config.yaml
model: "class-conditioned image diffusion model"
dataset: "crops of objects in photos (Visual Genome)"
train_examples: 123503
image_size: 32
horizontal_flip: true
conditioning: "class"
arch: "unet"
objective: "edm"
cond_dim: 128
targets: ["object"]
num_classes: 300
cond_dropout: 0.1
norm: "groupnorm"
activation: "gelu"
weight_standardization: true
widths: [48, 96, 192, 192]
blocks_per_level: 2
scale_shift_norm: true
attention: true
upsampling: "nearest_conv"
init: "kaiming_normal"
residual_init: "scaled_by_depth"
optimizer: "soap"
beta2: 0.95
lr: 0.0042
beta1: 0.95
shampoo_beta: 0.95
eps: 1e-08
precondition_frequency: 50
max_precond_dim: 1024
merge_dims: true
one_sided: true
adamw_lr_other_params: 0.0018
grad_clip: 3.0
steps: 20300
batch_size: 64
epochs: 10.5
lr_schedule: "cosine"
final_lr_fraction: 0.01
warmup_steps: 600
weight_decay: 0.01
adamw_weight_decay_other_params: 0.01
Rows from block 13, named by matrix and row number. Rows with one number belong to one channel. Each number is 500 + 25 x the weight over its row's rms, rounded and kept within 0 to 999. All counts start at 0. Numbers have three digits each. After the name is the row's rms in percent of the matrix's.
# convs0: first 3x3 conv (model.decb.1.0.convs.0.weight, 96x192x3x3, standardized in use), inputs 0-10, a 3x3 kernel for each
# convs1: second 3x3 conv (model.decb.1.0.convs.1.weight, 96x96x3x3, standardized in use, transposed), outputs 0-9, a 3x3 kernel for each
convs0.12 101:500494497528532455495478468462485485534502489503489523490523454486505485489483535498515487519511522490461547493522455526495475494465524494488499504485479523473483482516481469523487500499467452508489481480505506414497479509523492533511462503518476493538459484550502484495506431523517507514439496501
convs0.13 105:483508502510533511500483445530529488544540488456489466504536509510503503480472549468519481513519486483488497470530506496496494542484510503514477508505491495507480461480550488499492515510513504545511547507469488496538494515498507525513499548474496502517550485436469507552507477520507524511471478473
convs0.14 115:494525517519492478497523474485485512526497493517521471499524472506495464513547492533481494533496513538509513477507515475494515509500523513475523515458510547446545482518524476484511492506536522503503508516505493520489475533542479516546437521523514523504505509545486491491498515500513474484557467504
convs0.15 097:484501505508502553534504453519529514503519470535474521460482475524513541506504523518506483526481521501485491481534487504509527497524511516535540476498501461487498479545501505480513490493520551538476500529478516476467514476485497506539499523503506505478513513498535520484511487517516512501514505515
convs0.16 092:544491506486482473504523497509524509484519478510516472514514510491522499510492468505517547518491487501481455500526560479527484509494449523519485501487489502478469531469478506483485551506510492481513503515493539510503494515533479527501473549535508513486529501468545515447533476499525479485502465481
convs0.17 100:492513518535501504505473479495504502495490525475509528548498592524474488455451488460488464491499477507529482532529546526506469489498444471473488481526533511519516564514558483468497492488478560507551474486484426512528495523478516508480491503486545535490443474464461514523469475476521517520504523478
convs0.18 045:515498500503488491497492492489472470502488488503500502505508486497511487490503490479482494481490500494509513478469505481469497463452477464488497442473497429463498464460458472477469491506493475471474510508503519523514521546538520542541521538532528510478546530500536528507523510497503486480505483475
convs0.19 046:510505502499491485485476470478497511490506520489505517492474457508492466514498470499497492494491488508504499484492513481493512474488506476498524481499528485496518526490447522489446527497454452457467467469472482482474529528491524525486513510469483477439510502461521514479490480485488483497490483499
convs0.20 097:484506493500525502500487474477511494519530528511504477496478485511483484497536527490486458530536505511530483478474516481501515494529506481509524476499468512495434528494460494477519532493524498515502516493512504501527477506481500541548470478523524497467546500507496500501487512500515515510477495493
convs0.21 108:490512473511483504520520529500511483516489494525508492521497461512511485516541509475483543476501512501528516497488493517499491521513484489521501493483522494473509502534511502508477500498510550500471524487475511500492516489513507499499507482548517553511507499464514483504512542502499515486499506481
convs0.22 108:498514473542479484467522495481504490509514493464525505487495517510523502507501474503532478558466503496505500499498505491545474501488501504479529507456514521475523476488481497501526503496513500512497544486506495501516475492516482513534459552518471470509500473551480516530473475527547489498487508533
convs0.23 083:492478466496495502489506503486482503492493507493516501538524488514481489499489496493514499495482502491496472480513505457498494485511491506528505484483513481491499541514510518498498504479491512520476504466482472502471533521499544513474511495480487490542523495485480496482488502504502480498526474495
convs0.24 094:515521508502502534482528497515488514533533511496474484479528513485512495501461502495547508511488511496476504463516498499533482527500510471516506504518487506497526479541546501536496485471479525530490554510491475493488515499507503484515496545510508499540503487509499553484498519466503514535519543477
convs0.25 097:456492525493472528471499508474497517516492521549526465457500533462499509480484524491467505520500490506519486522506474519512492483495520498502492433516529510475523484475510500481520512474507520520498513482526468497515504506499500501519485503489501497505526481512491488504487462487507490536516510490
convs0.26 100:497489475531504511481487472503491468499518505489540520539503484499490493493519509501508467520528510520502519532527470496512544482478494498496487479485497495526531512521514509485483516491485515474522525506533497439469501512482505501520534469502477522517495535506524478521470479494479503519493509514
convs0.27 093:463483458524522507490526537470494500494517550482518527460546488519533482484478457501506470504499542512501466535508479499494494500532506464498525480453527518496516517473489535529474507518466503529505546489496519495454530440515515504495495588574510507523563514500526522470514495495510509494503490491
convs0.28 086:496518522508521477515458459525496486518486497495489521499520476527519517481511511518487469491502490522516500503504476567510441494507476512491526488482535502490522486511493500529500520530477521506480511515510468506532485513510485538497502492455488493502473526531466525534488519540472517510487503530
convs0.29 106:486490500497525469548553478492469489538492498532485500490573442557563471531456458499523506507495486513492515443539495517542496541472475485483524519504519486478525506507499494506478507510456506544500568511441543462427467503515479518500488523489526534478543523440504511440514514467523509485486503487
convs0.30 116:536500497511515493479517521496496509521487496507511516507517509489509489478490484531508506518485503514514499513511496485497490519461508487502522499456530500494495498489506525497507499516478526491503501492508482508494537507490493505499502493490522505463531487510505528511499503538519511491523496501
convs0.31 109:479486509483473490553558485502536506480462479503522490489499488486489508498544519488497496498464504510557512512525512486482492519498517511477527488478474488512494518537527466471486496520497471518502499476497507505468499524478491467489472505518534538514510472488480503473532476469478467533502528501
convs0.32 111:495506472501507498512502481506500518481508507524520483505489480511482503508480523471519505474525527501482512503498523498469518484497513499491519487492501519481502481490498479519500504492514526464506492491506524499465487491481529498510504507528495502487489511506495493508523503487474517491492489502
convs0.33 097:508504483535511492511508518487503506532492454507494470481492519484515501493516501488481497479504524488523525519513513478462505458461528499472453489489501494521505480519554479508507468512483517491479510502506501455511504485525511503505490505495464502507499544500533512479509482528514502510566486484
convs0.34 111:470499461508510548491494518505512493542516441491499474497503521481498543505507496484480495499470540464494501520520485522530476493477501509485505456498539486497496488494478566484500494490514474520501516506515506485512511495502548496455487486515491477494509473542499518509475496477466498548483517492
convs0.35 107:503504495497529505478524502498465476520515528463518508581523500499516500490509428487475455517524513491512499555511491513460522516506473424515485480509509515505545551542498533508498452472468589480500498526491492502424505514494475549496486496484544471500508528519491463460470514484516506506492503528
convs0.36 107:513510506535500470507487490518516519498484497478485499507507489543525524480476472496500472488513516481486492541505466526497496465475514531529514480475487515507502488490499511488489538497507477491500476490525507510529486494512521529503513493489481478498470510525530511491500532560481484494475467486
convs0.37 101:513503513511524493500515499506487487506515497498487501490513492495506503500492486514506487502507506485507505538541478514511465486499495505486505474516517470511503496523494484507526468503513524521488488504494488497494498525512482533484523468508528492490514493509517517498471502483471512514524514496
convs0.38 116:492496545497463518505493524509498482529477537490516480491465507493526513543484500513482488468498504535557550515505519482483516504493494512499454489502529485498488514500508499497472526484498502482501528498489496487489506504530543506504459496459508565488560519471477467500466481519508492538502519495
convs0.39 115:474488531495521519498516511519495497495533505519479499507498496475502518492501507501497504479502528477489499506500508511502477496503498492505509474519487500494495522492485526497498517463505500499492543486505501489477498500497527477520518495494536495480531503512487499484491472506512441524490490487
convs0.40 101:506508448513522479507507506484511500493472535494511505501516458488511489495498481525537468532479493490511516538501490499512512509474510528503511513474484496480502507497518499487479502481523491510484513472457525505495499462479567492486478520521484506464504482518515498528495521478517485483490502490
convs0.41 100:512516526572530506503456453470495500540520469540529516520505501521499506500464528535497472550503470514523515497521504443490498514506506496493517521490470505485501527433481528431481518486535489490520518457522527481480520548502485498526494502499498499506511472516502517493457497521449521560509540526
convs0.42 101:486498485513516495496496492489500485518510469528481557526511433530499518453514507486485548532526520509519467498513463488507516470549511459504524510476487518495500549490524471498537459495512534493527521502493488522469490487523523489484479489518513504520509537485511468484474500510532514499525517478
convs0.43 043:506507499508507502499503502487489484504506498502505498484497499482491492485490486507521514489504497479489483472475481471474480477478482490478454503489458493478459474470468476476476485485481460462458475476469479479469473477467494500487475483471456461450479483467487485470479487474488493476497502485
convs0.44 094:453466499511509472525523491503505503492500518516501518468513489484562503420529518479471503463512501527496484496521530484498501497494519503468511489467494589470490459478552495525515465530496490529542489486489528488470528489497521483487484523492510517497491498503470507480521481449483523464493531464
convs0.45 062:478500491485505497472489485469476470511518499484483470514539532489494476491500489465484468480508482470501479483481502485479495469473484503504508512517513490501499491475504490465499505496515500521507478505496467487477470512501487534528478507502486489488480488496499504514462482471507539518482495473
convs0.46 116:469541482484508518508484497505518485465517550512460515491532486501513483472505500509500512492529490521500507500492526502497515511495481531474499498542470538488488501547495456517495511526477483510516483515546534456466524517505497530498500490510506516507492521499505514495498505487501509488495524533
convs0.47 093:526491523500558535479496494519526478512530488517513494502504521481519503434487489508520539525537523499515468474515497420489543458501515552492488457441513511459522478468527494495516467502506454477501481528511489545497514505504560496488551528470512475519490502517502559465508522476530517466474528508
convs0.48 094:476500472484520490471510488473489499508501483495485473488492468513514464516527511487504508482505520455473485516454463465498504474495544516522508520498507470475504512487464484512466492523496482469447519526467565486490524475530505501515472484499485477474493517499502489468473497471475502467454497470
convs0.49 121:515515536486488521485504515506520533473475480500507479527478534509483485485484521495522535486485533493483478482483526494486487526509514467508495503483527503520481479473480531485516540511487499493496508498471512505510555514485455519488554478529527501479540522481498548505517505493493519502474506530
convs0.50 117:528512473510498521505500535527450505461536508503545501502483506498541489477472512485516538480505545487466489487487497515491464482511514505513486452484543494498503474496473539483512503536496503494512474482491537517492467487496544440469515564502494503493502456480534516513522541524487494496457535506
convs0.51 090:500482495509484507528524520538519502499520485549513492479512508488529528468513473531518462504492495548507508493511536467505512503491498514510474505481510466448502497464482509522491495525510504510474486502447500526523475489459514505516541543492509514501489530557489460498505471519515484526502509521
convs0.52 100:486464538491510538490510544483491491529495520523486507507493522492495491479487511462485476484500537481515520518497505502490497502499491494517485456508539510470478521516507509509481508494467492498496490525519490485493504477528531463493523467482531507467472479500524495494489459475494498514457542495
convs0.53 107:493514483517486520494517556504474455524494537521467477500539525509522502508477506467503483548475524529475511496512489495463574481521503500497498481501520464510518524528493489488513499487476495518487545459487507491460504509503567507518470515515495508528513494498504518457457510464523489512492494484
convs0.54 104:552483524512478486439514531556456521539463558502491475507514550505509459508476490591464424515468498524495521563502486463530478490491500547504443532476482492495525446544517499491508495442505526479499523501495496461512533447494543472476515519502461496520464509478510481503507496470493491528469496500
convs0.55 090:489508493504496486475504489493502522505504515473482486507495508532499489483480469494509494525497484517486479523496469518506496529479476511493445522554511505505501478527524504524519483521473507485515534462491521473473490473505488466493481472504449492506475500494500521510466484472508520521494531503
convs0.56 113:466551471504500497527505517530523493488480507532495492516495484516476515503509498536552523506500510481469512482466482506496515510561503488489512486495489517481504492488543507497465479531515530547500511471512498496495515545477517486543497474492546535508507480509495485483518529492490505486521469509
convs0.57 075:497481469500509495508544499492445435519514512523546495462485507467487484516489510471506500509536549508518498477518543467501468542529484481466542492464495495496476511528554477482476495475476514511540508495477465465498544544542513485529459485527499523521486464484490476493448460453504515509491511519
convs0.58 100:487499514500490536475494517480491473485484521501525524492486498489492502483485514472511498474508512494497482479546491492489511468486548481515515468455498491478534493520505492479493499506499518497495466492531491496507507503489522515468464520518504538479558484476497472480516502525486524495497502489
convs0.59 101:542461457533512497510537514534496454500498489499502532501548524472491548476499456524503479539503495504484467562538473511495519482523478535528497528536465498521440477472536487534537493475516534537486479538503483511480498472515524486533467551513467495562457517490524475515482456462514491520509533536
convs0.60 088:506493479499505517500519555436465475518516512518523548502491497542512491511505478489531518463516552462492535496488515503485516488490556478540540470483510449494544537491530487475518499499497498510479512492503540502491518487462497478450585520495539496520485460502513477538499499460526514472559499479
convs0.61 083:493499497518494478519475465507483472511484487514490483506509505498485488487491511493482493502485492497508497502509487503492487463465474498466509491488507496492494503499509520476494511467486490504485505485498484480484501518485525531492496493502475494495498480486489500504496500490515494488498465476
convs0.62 096:503532504487476512504506525510496510532483460519507510466506518495468503522523471506510454488475523493505543519496460514524502511516494472484569488551494500492506462529524515512506469494488499544468510532499485478449568503444514494484530443492463507535540527501508479501501495505520493474501481507
convs0.63 098:492491473500531543484505526514535537481521481514499488476497531542507498519458486505510485524526495477497508504468469504461505503542527497509474513468500483502515469513468535506488523496473482483494507510521529504508494473486503531496525500530497511505506513503525524481510491531520530479505479492
convs0.64 103:525533500448489486506514496501478513483479496536544496452477457506527506526510515500577538482507492476486513504502502487470511527507527525547514475495501475437494502519470493501519481508492506478519489491498514527479503451497487466498513548511537535542497479477484503465538534475493484507473537503
convs0.65 113:499506510491481528500511539497475493518501529499497524517512459503502491501521498514503514523504515494497518480487514498487515513502510524492496519507513491481513505523498493522490499512486498511512526499499492506499501549507489480508489475504517514506507513527481502484527491489514494500517522519
convs0.66 102:466505508511511477514481516528491502506483488474484508513496508488478497481518502481478524490510490513518513502521506510474493506496478509458517522506504479514474468529493541483477524499520502517513514505498474473485504479503521545495496458536483487480515529487523496509473510486496497498502455537
convs0.67 081:484449480526518492535526482479479504482520508525534529509479492535490478458503540503504493518507509478484477496447514484465495493496534501494545469464476488492481512513482521485528553481502498530535517478502498475494517476460518437517528500485517497507467431533544524534533481476508518523485500462
convs0.68 102:468494533511512490516487513514490513496481486506491512498519493486515512461543511485485498484523498478520547520505503496484474460523517500507509479493473506483532484495490492515460500509506502498478496498478482516542497529520466546490507487529493507504507547471503529487468502497492513499508478493
convs0.69 095:517478432459477546498543567513517473470527541494478511522473503474521527493539494483513529452513546466488459524493456479511529533531527483475539461481567496499498458524529513516537460508511543455526453558514469516496489444448499496445528515525485482500489529552476473499507520487545494435520531479
convs0.70 102:480491506487540486489508458513492479503496501501498510534511468512512489498503480482481480499539508503500518578480521516435493473522514479505477485533519491515509486489531492491506504518534542491500469525490505494492498508534495552512534492453478509481509550505534524527474508500472550510482499492
convs0.71 113:494535489501525493502495501508515522517530482442490529472510445503542481548520515476499485518517495486509485478479465533493470510551516525530557482488515462499487481493476530532496516528498479500446542540487497503521476519509466525502502491510480518472518517489511505502514524524469536479453487519
convs0.72 091:479520507508534508500501491532516492508496496467469485508520532518507501501490491517535533508521503482504462447493520540512478561527466503507490486469486502483476493508508527540525524520494565539471537516474492497453505483502515527498499484499546510477526513521464504519508508499517504478475502482
convs0.73 105:484478505491511526480509509488481492482509498500496500488509504489510490489508500501496502497516493492483472504511509508493502491486466498497492507501490504517479520513504504523485481488481539494489519506492484491444496505507497525524478513520507480508478517502485535497488478475481513499485504489
convs0.74 108:527467520458497588470502506516510478487494480508513491465509530498529537503533499483467499503520504496511512485464536406488570488528520496492532491455473504496491496495525477501495537503512454480489475553512496564495547503481472503531480486522487491495572541452486537508475511446487541511510483532
convs0.75 107:495527461554513493493523515508480485461479550447494548491523505504489488461494526501476490553475493481481509501510498474555508504512474505485498524496470494482494511504495524480511472487529510480512545461524490502484507514466526492523477487483512486471548465486505501499478463529534459512484483492
convs0.76 102:482529482557511473499504490459483433524498525514515475492550538503500501461505495530530461540502529529482527503514531483507545466469490477468461528500511550477504551505537483495509458487471462537495544505507491490465434518495501517512472531508466501533505508489543526460446516460481510498536504474
convs0.77 112:474501509559525497493553476483453513520509492483504495515485475531522467520477493488492535504533496520492491538512505504475506523479493493501534506540509471467477537484470519478483503535510531495492509474470598513476480481515502475498531513529538458526507498496479508506487509483453533547489515495
convs0.78 103:523509526499531524493472493493484501503516507499503490519515508526516493493507475470466498519487473488504507510493546502487468520481480501509478493475498516495517515495502494491476483487478509478481521509478499495538526495498492522504527491494531484454540516470455493518467467493522519514463499511
convs1.12 073:505508514519506515498498534495451486495484489484502506490458471479429439507485487499503516515485489526495523473493508497487500515505487482476456492501472498500493492490506493503509484486500500498509486496516496503528483483463484495477522520495492491507493500495463503507
convs1.13 089:535524514464526486522539528574489483495486518520515505505522536513503511494488476522540505492513505483518500476467499439483483497500526511539501516527532523499494500505474525522497492494490506533525491523490480534504436478523491541544468503483498473503464487515473473483
convs1.14 116:510490481459448459499473475491544508472525516486484491510563515517561510516499551486500522500490504492479483506482511511490484469537488526478518519500535500531530487516518462474542494506505509492500533495526500466492492503515501451483493509500475509473460534525456562507
convs1.15 107:508540516521534492478522522480495497473521528470540515495492505510446485529453480494481456488440449466472476465486469476514483512548478488483511496498514492472483481522523478482487519515492497558527479533518517495469497457469486466472496512520490472487507520511478497515
convs1.16 078:470496512495510520500530556455505478506501513486488483490484527481478480507474484471510507460500513398459475535500497550487491538550558505507565492494511518499508525493463505485470509489495500490505480505511505511559522499528476444476486476523512499544528463497529470488
convs1.17 093:485482456521502519519470504506484473517510498515500493535531530507493504449464460544528574513515488524558554472470502438456491485478509484471470502482469482465498465484495502510529532488470525510519497487525499496510541505503531503507541515543508519526483490498499504543
convs1.18 090:490478486501498475510502514503502482493492461486483457470479514476486517484476491460475484450473475455469461499485484507495493489490499480498489483506501503515493513525525494516515485481485475487485473479477486499500504520527498514511494516512481520531471513527493507515
convs1.19 056:503492505489489484490493470494495511494510520494498509493502501497503491513512477481493518487529534500531526485507493493490483483485495497479511499500528495508532497493473497498483518508473522508495524500484518499497521525518535539537525525526528523518529526551528521539
convs1.20 100:468468445508541469482489478498494545543525515489472513467506466458500485518536461470532514512539556498438486478501502512507483484531481503525549502476487484499491493506493502474491512498512516498495503498476498501488497519520505493508536529556507495492507492466512550506
convs1.21 105:544516485510547501497504519531527479491511527493526481513509533540536536539525538517493463566491517567501503516491519505505483499533495531531498520539486518539532519492516511471491484540496469529517514507497537483510500501475521493481495505473547514509500467479473486464
convs1.22 107:491495492481472545510494524504482492487467497513497499499480512493522480481497498524481459487460492513450439507495504461518519500503520477497489539514473496511488480505500514531471462475515500511486465426443538528509514476445497467469521488464485495486485452454486498516
convs1.23 089:487516543511508518467463503458432545480463503508535501470492489482531469512524479476518481458520485460484467499471471523488514510486499471507458451480469477483483515534510541482501471517501500484525516529506524478478475473505505461493502502511475488490474472475512511465
convs1.24 102:487521508525526519550550498491516506481503511459497494507525513514513515462488493490519506510525494500522509525514488517462476521487501515502530495495517503506533492520497505510509549508509499478499490512481481478510513513502489488489495492460454515496476504528508481529
convs1.25 117:497483481518535491503495467518493484424428498494534520462474502469560465486480494500479502524508508518467470476479512485484505499511488508509479503504452503510511508534490493492535505495499495485521514537545495454460497486494463482507496506508480490460492486471490506502
convs1.26 108:496481517477498524482504503492461499589514503488489493525478497515491520463496511527488481495513522473496531530471451528492487531525483500470516547525504524524480504518491475503476500504513504546478471512494498526492530521487535503451524517454500509551486481531485504484
convs1.27 107:521522487510491512511490475502452511519481497488484505512483485537475485537523514489484509517491519521520477524514516492485520503479502468500488493478438453470498492529527509495532479494545500519494482531535497528482512473461529486476492464479532524501523506471516490494
convs1.28 080:458485497507536523504478497491465496503474485525481483465447457501458444519513466506521520494516489516530548506472490518452475529497518518472516479474527493475511519505503483487490524519509517473514489482537476470515519509471493525475516513503516489484505496496511490498
convs1.29 077:513465484504519512514557533556552500535499485545478482484500493476520499498524484489543522487508489512484494500508492489504499504541541505555527504548527499515493487545503482516516500515530482529489487518492505528490491501509509529521476520503490496555502532541477514489
convs1.30 109:511531540486517534534504528532514477483507456488458501522520476478478531529528518513477535497568506501492491519522491488492507493515464491506495503496507505499467489467492511526475496507493520505476525531539521522498521520513500532531492513500562595519576541513503558576
convs1.31 112:457510477480511490475471486477528500510560500503515482530495512530521538508520557473499496484471525487477486506567519520583488487532492485521482472478486523511504453427491470476483505564514539510484483522515472500516498485501516473509527534530489489464502483515490490525
convs1.32 102:527506508493506502526479537523497537488475520522491480514485533512509534486518502524497490534520585533533518509485491487512496505512494472478471464456463460455463479479517487488500492504505476546473513515510447527444524530482530499488498510488520513492527529477533555505
convs1.33 094:512486479463523516507479503496511491475552478524516504475475515525483483515492540473503516466487507484484454503491494466515512448486495506537513503536518499479471497540549462545546508578504493482491466471507502520507523531528550524558510497525492479511474434515490459473
convs1.34 116:494507511493445486493493515526514505492492517514507488506488523467536539475498491516496487485509513497525471525497489511509445506502504510506494546474456519510493494484501502471544515508520504501480553519526503511475488479475531494509515501511482492507471517524510513485
convs1.35 084:493503465506547469510481485496503516525504499534506557483509488522504473493547517532532547505493524486493504503525468528505480448468433546494473561491507502453509485503516526531528500490499490488495485509506495496494545548527524508483466497481527566505468491465492495487
convs1.36 091:513533503518526523495497519507483453539503472511473488504478488495465467516499510466470500482509514521509500515520530498476509467474506532499518525491496516537549521498494480496491476501487525473470495505536477498502541526519487493482485459479487463474510495461458466474
convs1.37 101:506548469478534489496500525511476519499468596515552533502475531541498527508525491481443502485514498455493488524483481498527465506512489494500478512459454486451499527504490521495509550493511466522517483457504496469473486517508538531464513488493486496521467507490498520496
convs1.38 111:511483484459484483477476500493475514486433486516493487515513484528534469516502502512524501528530501514464524481482508496514502491503505469481513495533527479489510479508507473459481484435471509465486485445484525456497496519517516510537545537491505523499524443493483486481
convs1.39 110:472497490471452434471524483484514454429419452470496501483499534505519514516508538502514495547500496483465476502479490523533504503504532474500479458489500478495490493488498470453484478511525495481492583581561487494504499498520487486523503495499494532518518576526516518514
convs1.40 104:490519500490520530495487518485495455489496497530544528514496472539507480508454481517539525499533530485513509520527487545583498554573475449498474446540469459485441495530499492509497505534501517474495524476472507492507478493484465490525488536533476505513492486493505494512
convs1.41 117:517491512484422464479448513502486490506484451490500493505490515457433527468450519477456497469509487485469483462478467445464480488529496472456463481461452480459475468476477508565520518555505485491517457452478500492496494485516489476493532501501500504493498555555513513539
convs1.42 111:472488503501514498486487448456501531498510530496485511487502489476528515476458477481461450504509495497492507479501473495531506511467486486485506470481480520508542505524507510485479529491500512531496495525510488490497511531517497497491490493464505495434495493469495514494
convs1.43 055:450470467446462464438458451515515495522506486508499478493470470480465458506491479448454464452471468497506522494489508482478482527520512472478476480477493453467461470468481486492483482461476486496513476509490418454439487480476496503489487492494495486516490487513501496509
convs1.44 088:498525481513543504510524494502487517488479504478513506502480507521501497509514535528542521511571518569564492477488508467490473455464481496541560498516543506491520495498512480514472533532474546504489515546487498546531477505499492533549508513553533535537542516509492474481
convs1.45 060:503501492531537539533534535474486505474491511477496511444444439449458445451454448501479486483458476504487488504504491514513504504506511524520506518513489522498478500505506488489485499495488477470463498495492487476479492499491497493483493491497532539541509533517492513512
convs1.46 108:533513522532474492517469498482486510475425506486500483521500495502533526488494532469516479446593539491519474507499520515506514524525505498525495498544461507497492515512512508532501506498571473499482483556531480500469480498494494492458491497494483497500494520490480495528
convs1.47 111:516471496515478453477478489504509519475502509513486514569523503511529535533532543510494471493521502497520539485540512535493487496496512516515557519497543492487512468485508512524507509514503480457512483503508482480529522523513475497470502511526492522525510523510515505489
convs1.48 072:512494497478478480459504470498503517512494499509486482465490465457451460501490492523525550470507514471518508520546530498531531488511512539573514525552492472526475482507506482504477480496489517516460501506472511544519480490498493514493490497488555537546499508516498503522
convs1.49 114:486555493471548505516483487489498495483460526470485521495491505522499498499521492490490521497459547493513482503483503478478487501469475536528465464534453496502495495468452514590531499488514527520464476544509498508507530532501532538523496507507514494526533539480511520538
convs1.50 118:482433452472462444480483497476476465487467483502499488499534487508567501524507484498516498469552510476537502496468481496501500506491486516461503507486498512485512505526497485473476504491487525507529508479494507494452495516520507508515496491509441473476463536482467501482
convs1.51 107:524483522501498467469471468504508535498518536505483518484484480478483464509484473475497459489511485498507506507472476560491486514529510503486467470481459468405416508507498499495492482489487497512480544540536511481511492485508465474478511503491516482477522471513549500491
convs1.52 106:507531518424448463456476512503504503469535516484503496506534541470520491524544486503503511523479499511492530484499486551506459512480494527525478495481492521515479485480472408537535501536492536516490586544531481496522526488527497490532482475524482482495524533472546503447
convs1.53 108:458479538455506503498552518514522538463487524498516496500514490487521490477465500465497497513515515485479491489495477459508545482517530495492462538564494479494517512488466515519496511471473534500507539563542503462470486509514494510498486511507477491518494527521500500496
convs1.54 097:528508496467472501500511479511510488475517515460509527449473490477496451492481463498452449545521470517541523481502511476519540486487474521496508534543559519510522493498487469503517495456496509515482507493488523533502491494486490528534467507496500488473496486527501486535
convs1.55 093:521512456499488474525494471504470485473502540506518506493464513521499484493483463464488528495546487507509487518495522481491522467493461525506533497512532507526513493486483503460494496460498476508499485545511494530450501494492433512488483505499499485502491495482504496489
convs1.56 108:484462498507509529466522493485479519508465497508490482507533503491527503475516504502538489524479508516440491502501479491530489512577503492469539482506505503510469500532515477490513493508532524497492524509495531504496475461456473469475480530500475515494473529455506531484
convs1.57 092:456457488486501493504511510491490493474464487485480506426462475452467467462460430462443466472437461521478494495498479481521481508512496554534544538539545502482500477477454491504495484488477455476492446475472483519480483502510492511489472481453474494483468475468471448443
convs1.58 100:528499488508478501542494508493472528472461511506523493550500500539515501503525505517535540500581528519572516492535488502503511484486482491537488470518449506502489510549534507592535481539516472519534507547503500559450506503459476489466481472469492474477509481478490474469
convs1.59 105:465523508533491480560481479496492465519531509515499488542529494478497480585515520491508495526548504521553529458500505511558491477496497497517521516539529527503517473475478524506495489469468511519504474516483463515495490491517502496516516501510508504480484503540508496485
convs1.60 086:504468460548512461540521495468495527457497514492509533492478467508493484490497474507522486492510482500495477524516500484466454491477502515513547542522579538540566503518472529558516531546500446440479466485531513554571501498501490494495505506497484507533506544560534526526
convs1.61 092:522481504535433489483524527487556497486499463491517496511518494500555490506518494530499538520512509502510509490468486511449511489487475503471538512528500484474474496503513538536507497512545514486498500519534509522494493494502504523479513522500494495483481458458474476487
convs1.62 103:478526493512503468474501496527452497505470511549500507497466483478459473512509497465472467490459477489479477495504482508523474489508504477484474497483466506486492518524536505409510504451500503503499524501510490529470474476476495494483490503476520483519508489536490503504
convs1.63 113:478522490508470490487496506496525551511514503483508509486472426480513449526477478489492482437500500488490493496537510512483520501502497499492544510523503505515496484476506486482487478457518487445451467498507497505516493485478474477434480484471498509512509521496494494539
convs1.64 109:512443477532432469529461487468526478505562492490523519471516483478529481489479490496493477497533509489523503511509499504565527515529507501510514498495509504504502512521500510438477556465519518502522501417486526464470499511491461471489505521493495515497488460552484479507
convs1.65 120:564476475483534484565524472583511526526504519512519469471506500501479494505488519490508467529439509509514498483483525523529483497488513471481505486470491473474465473465512504519520489494503547515474499500535517525496497501505533441468491518521542504530544522504504505511
convs1.66 101:499526497487514535509509489510493453555532478473502473488503478545507503503480503480449475505534493537556514507476447492522475503501500463530491465512469434495464499477468500496492511496492495542518475489524482480488473485485560537495494472474484453458470473466491480482
convs1.67 101:502525544515518535518499541529510504554500497513483508445489514456470523475464487488467488487459475451453452501500498484492496514525508516534490442529471474496491495497496539512489495505485480517524495495524498498503494492487496480492509482489500494502522535547522496519
convs1.68 090:517527479438498474484493509513523493496513492472516481484539496473507481469509537499490460566546532522528467489483513501462475478491512482507543497493476506502550515495529510497489469537516543510505522488505531477474526495476517499496514494512496496495497501495483479488
convs1.69 094:525501490524484443543504472491515463504489471503493472494493500527499496525496493525486487487485507511488459480491496477488488472498464507455472495464468480476452529520498521511480474493498444473523442497545508531548509504480509483454478462458515529526470463496486471511
convs1.70 096:453490486499488554477522487465494503478461507510507545483466426529542466496535483515545543498510522491471508500512498511542487482512446495550503509537523508505573489497495497505521514525522471481498513515484518496508455505467507500505482525506515509486471452487503494498
convs1.71 077:496514490577576546504518504556518541475502495500501519462462493517481469486490467487435426501451454503484496497477509502486473553518518513504494560518502541487468524527552493500497512478507491456473513491520517539518495491453532542507545528516490499494492497524515487491
convs1.72 097:480472475528506458502495471511478509493503464523491461497508502501588504491488490468490485480460498491494484504482473484491475519500526497477512490432489494475517493483543492504522496497489498493473470501495489490500534504486530510498536518517504481516494509506493472485
convs1.73 114:543536489481557512491509501484453452497487506508524491494488497552509477484481492460479498516450480520471500509507560505582558515555504505481489469489521528525519495513506473469477469468516497471494504504464492465522490501452462496527490493466504493489524504505495502462
convs1.74 104:514536507495544488472522461483512481475500487511503470503506472482519468524515475482475470489491497516492508499496483519544501492519481564507483549527516512481493481499461536533482493492471493499493507513466508476473531509496559522526508499476487523464469484494496527487
convs1.75 101:484485539465533556501522537510506483508484512509514491477492497510513489486509504487510521512519546494513515489484492483500548514502515502494505525529523486510487509482496568513441504491511510514485450469431508523497512498518494494493509507502516510484520461428501508516
convs1.76 092:515491489506504515491496495528476463528489500538513493472481477521488498517497506506532481517509475512467474510478545479521526480531503486494538513556504484493455462506459477517481503540482479465476512439476504451504508522547477495518458513495501491486492451499509463525
convs1.77 102:504516517529524522492526558501550534498492484522474470474491508533581481522468477494488470460482452494473462505516475518524538518503491526465510476474534494475520490495521477538475516509470531475526514520521499478519500477496497516514536532510484478532494476448487488479
convs1.78 082:529522482536539534512527514562498482541467462492483467481480468510530528523515530518527534494486494480507468481452457490496500506538568483465450508506505498473469461483469477520517515516511516491503460488547524531513463447476498498526518515503510483491538515508521510515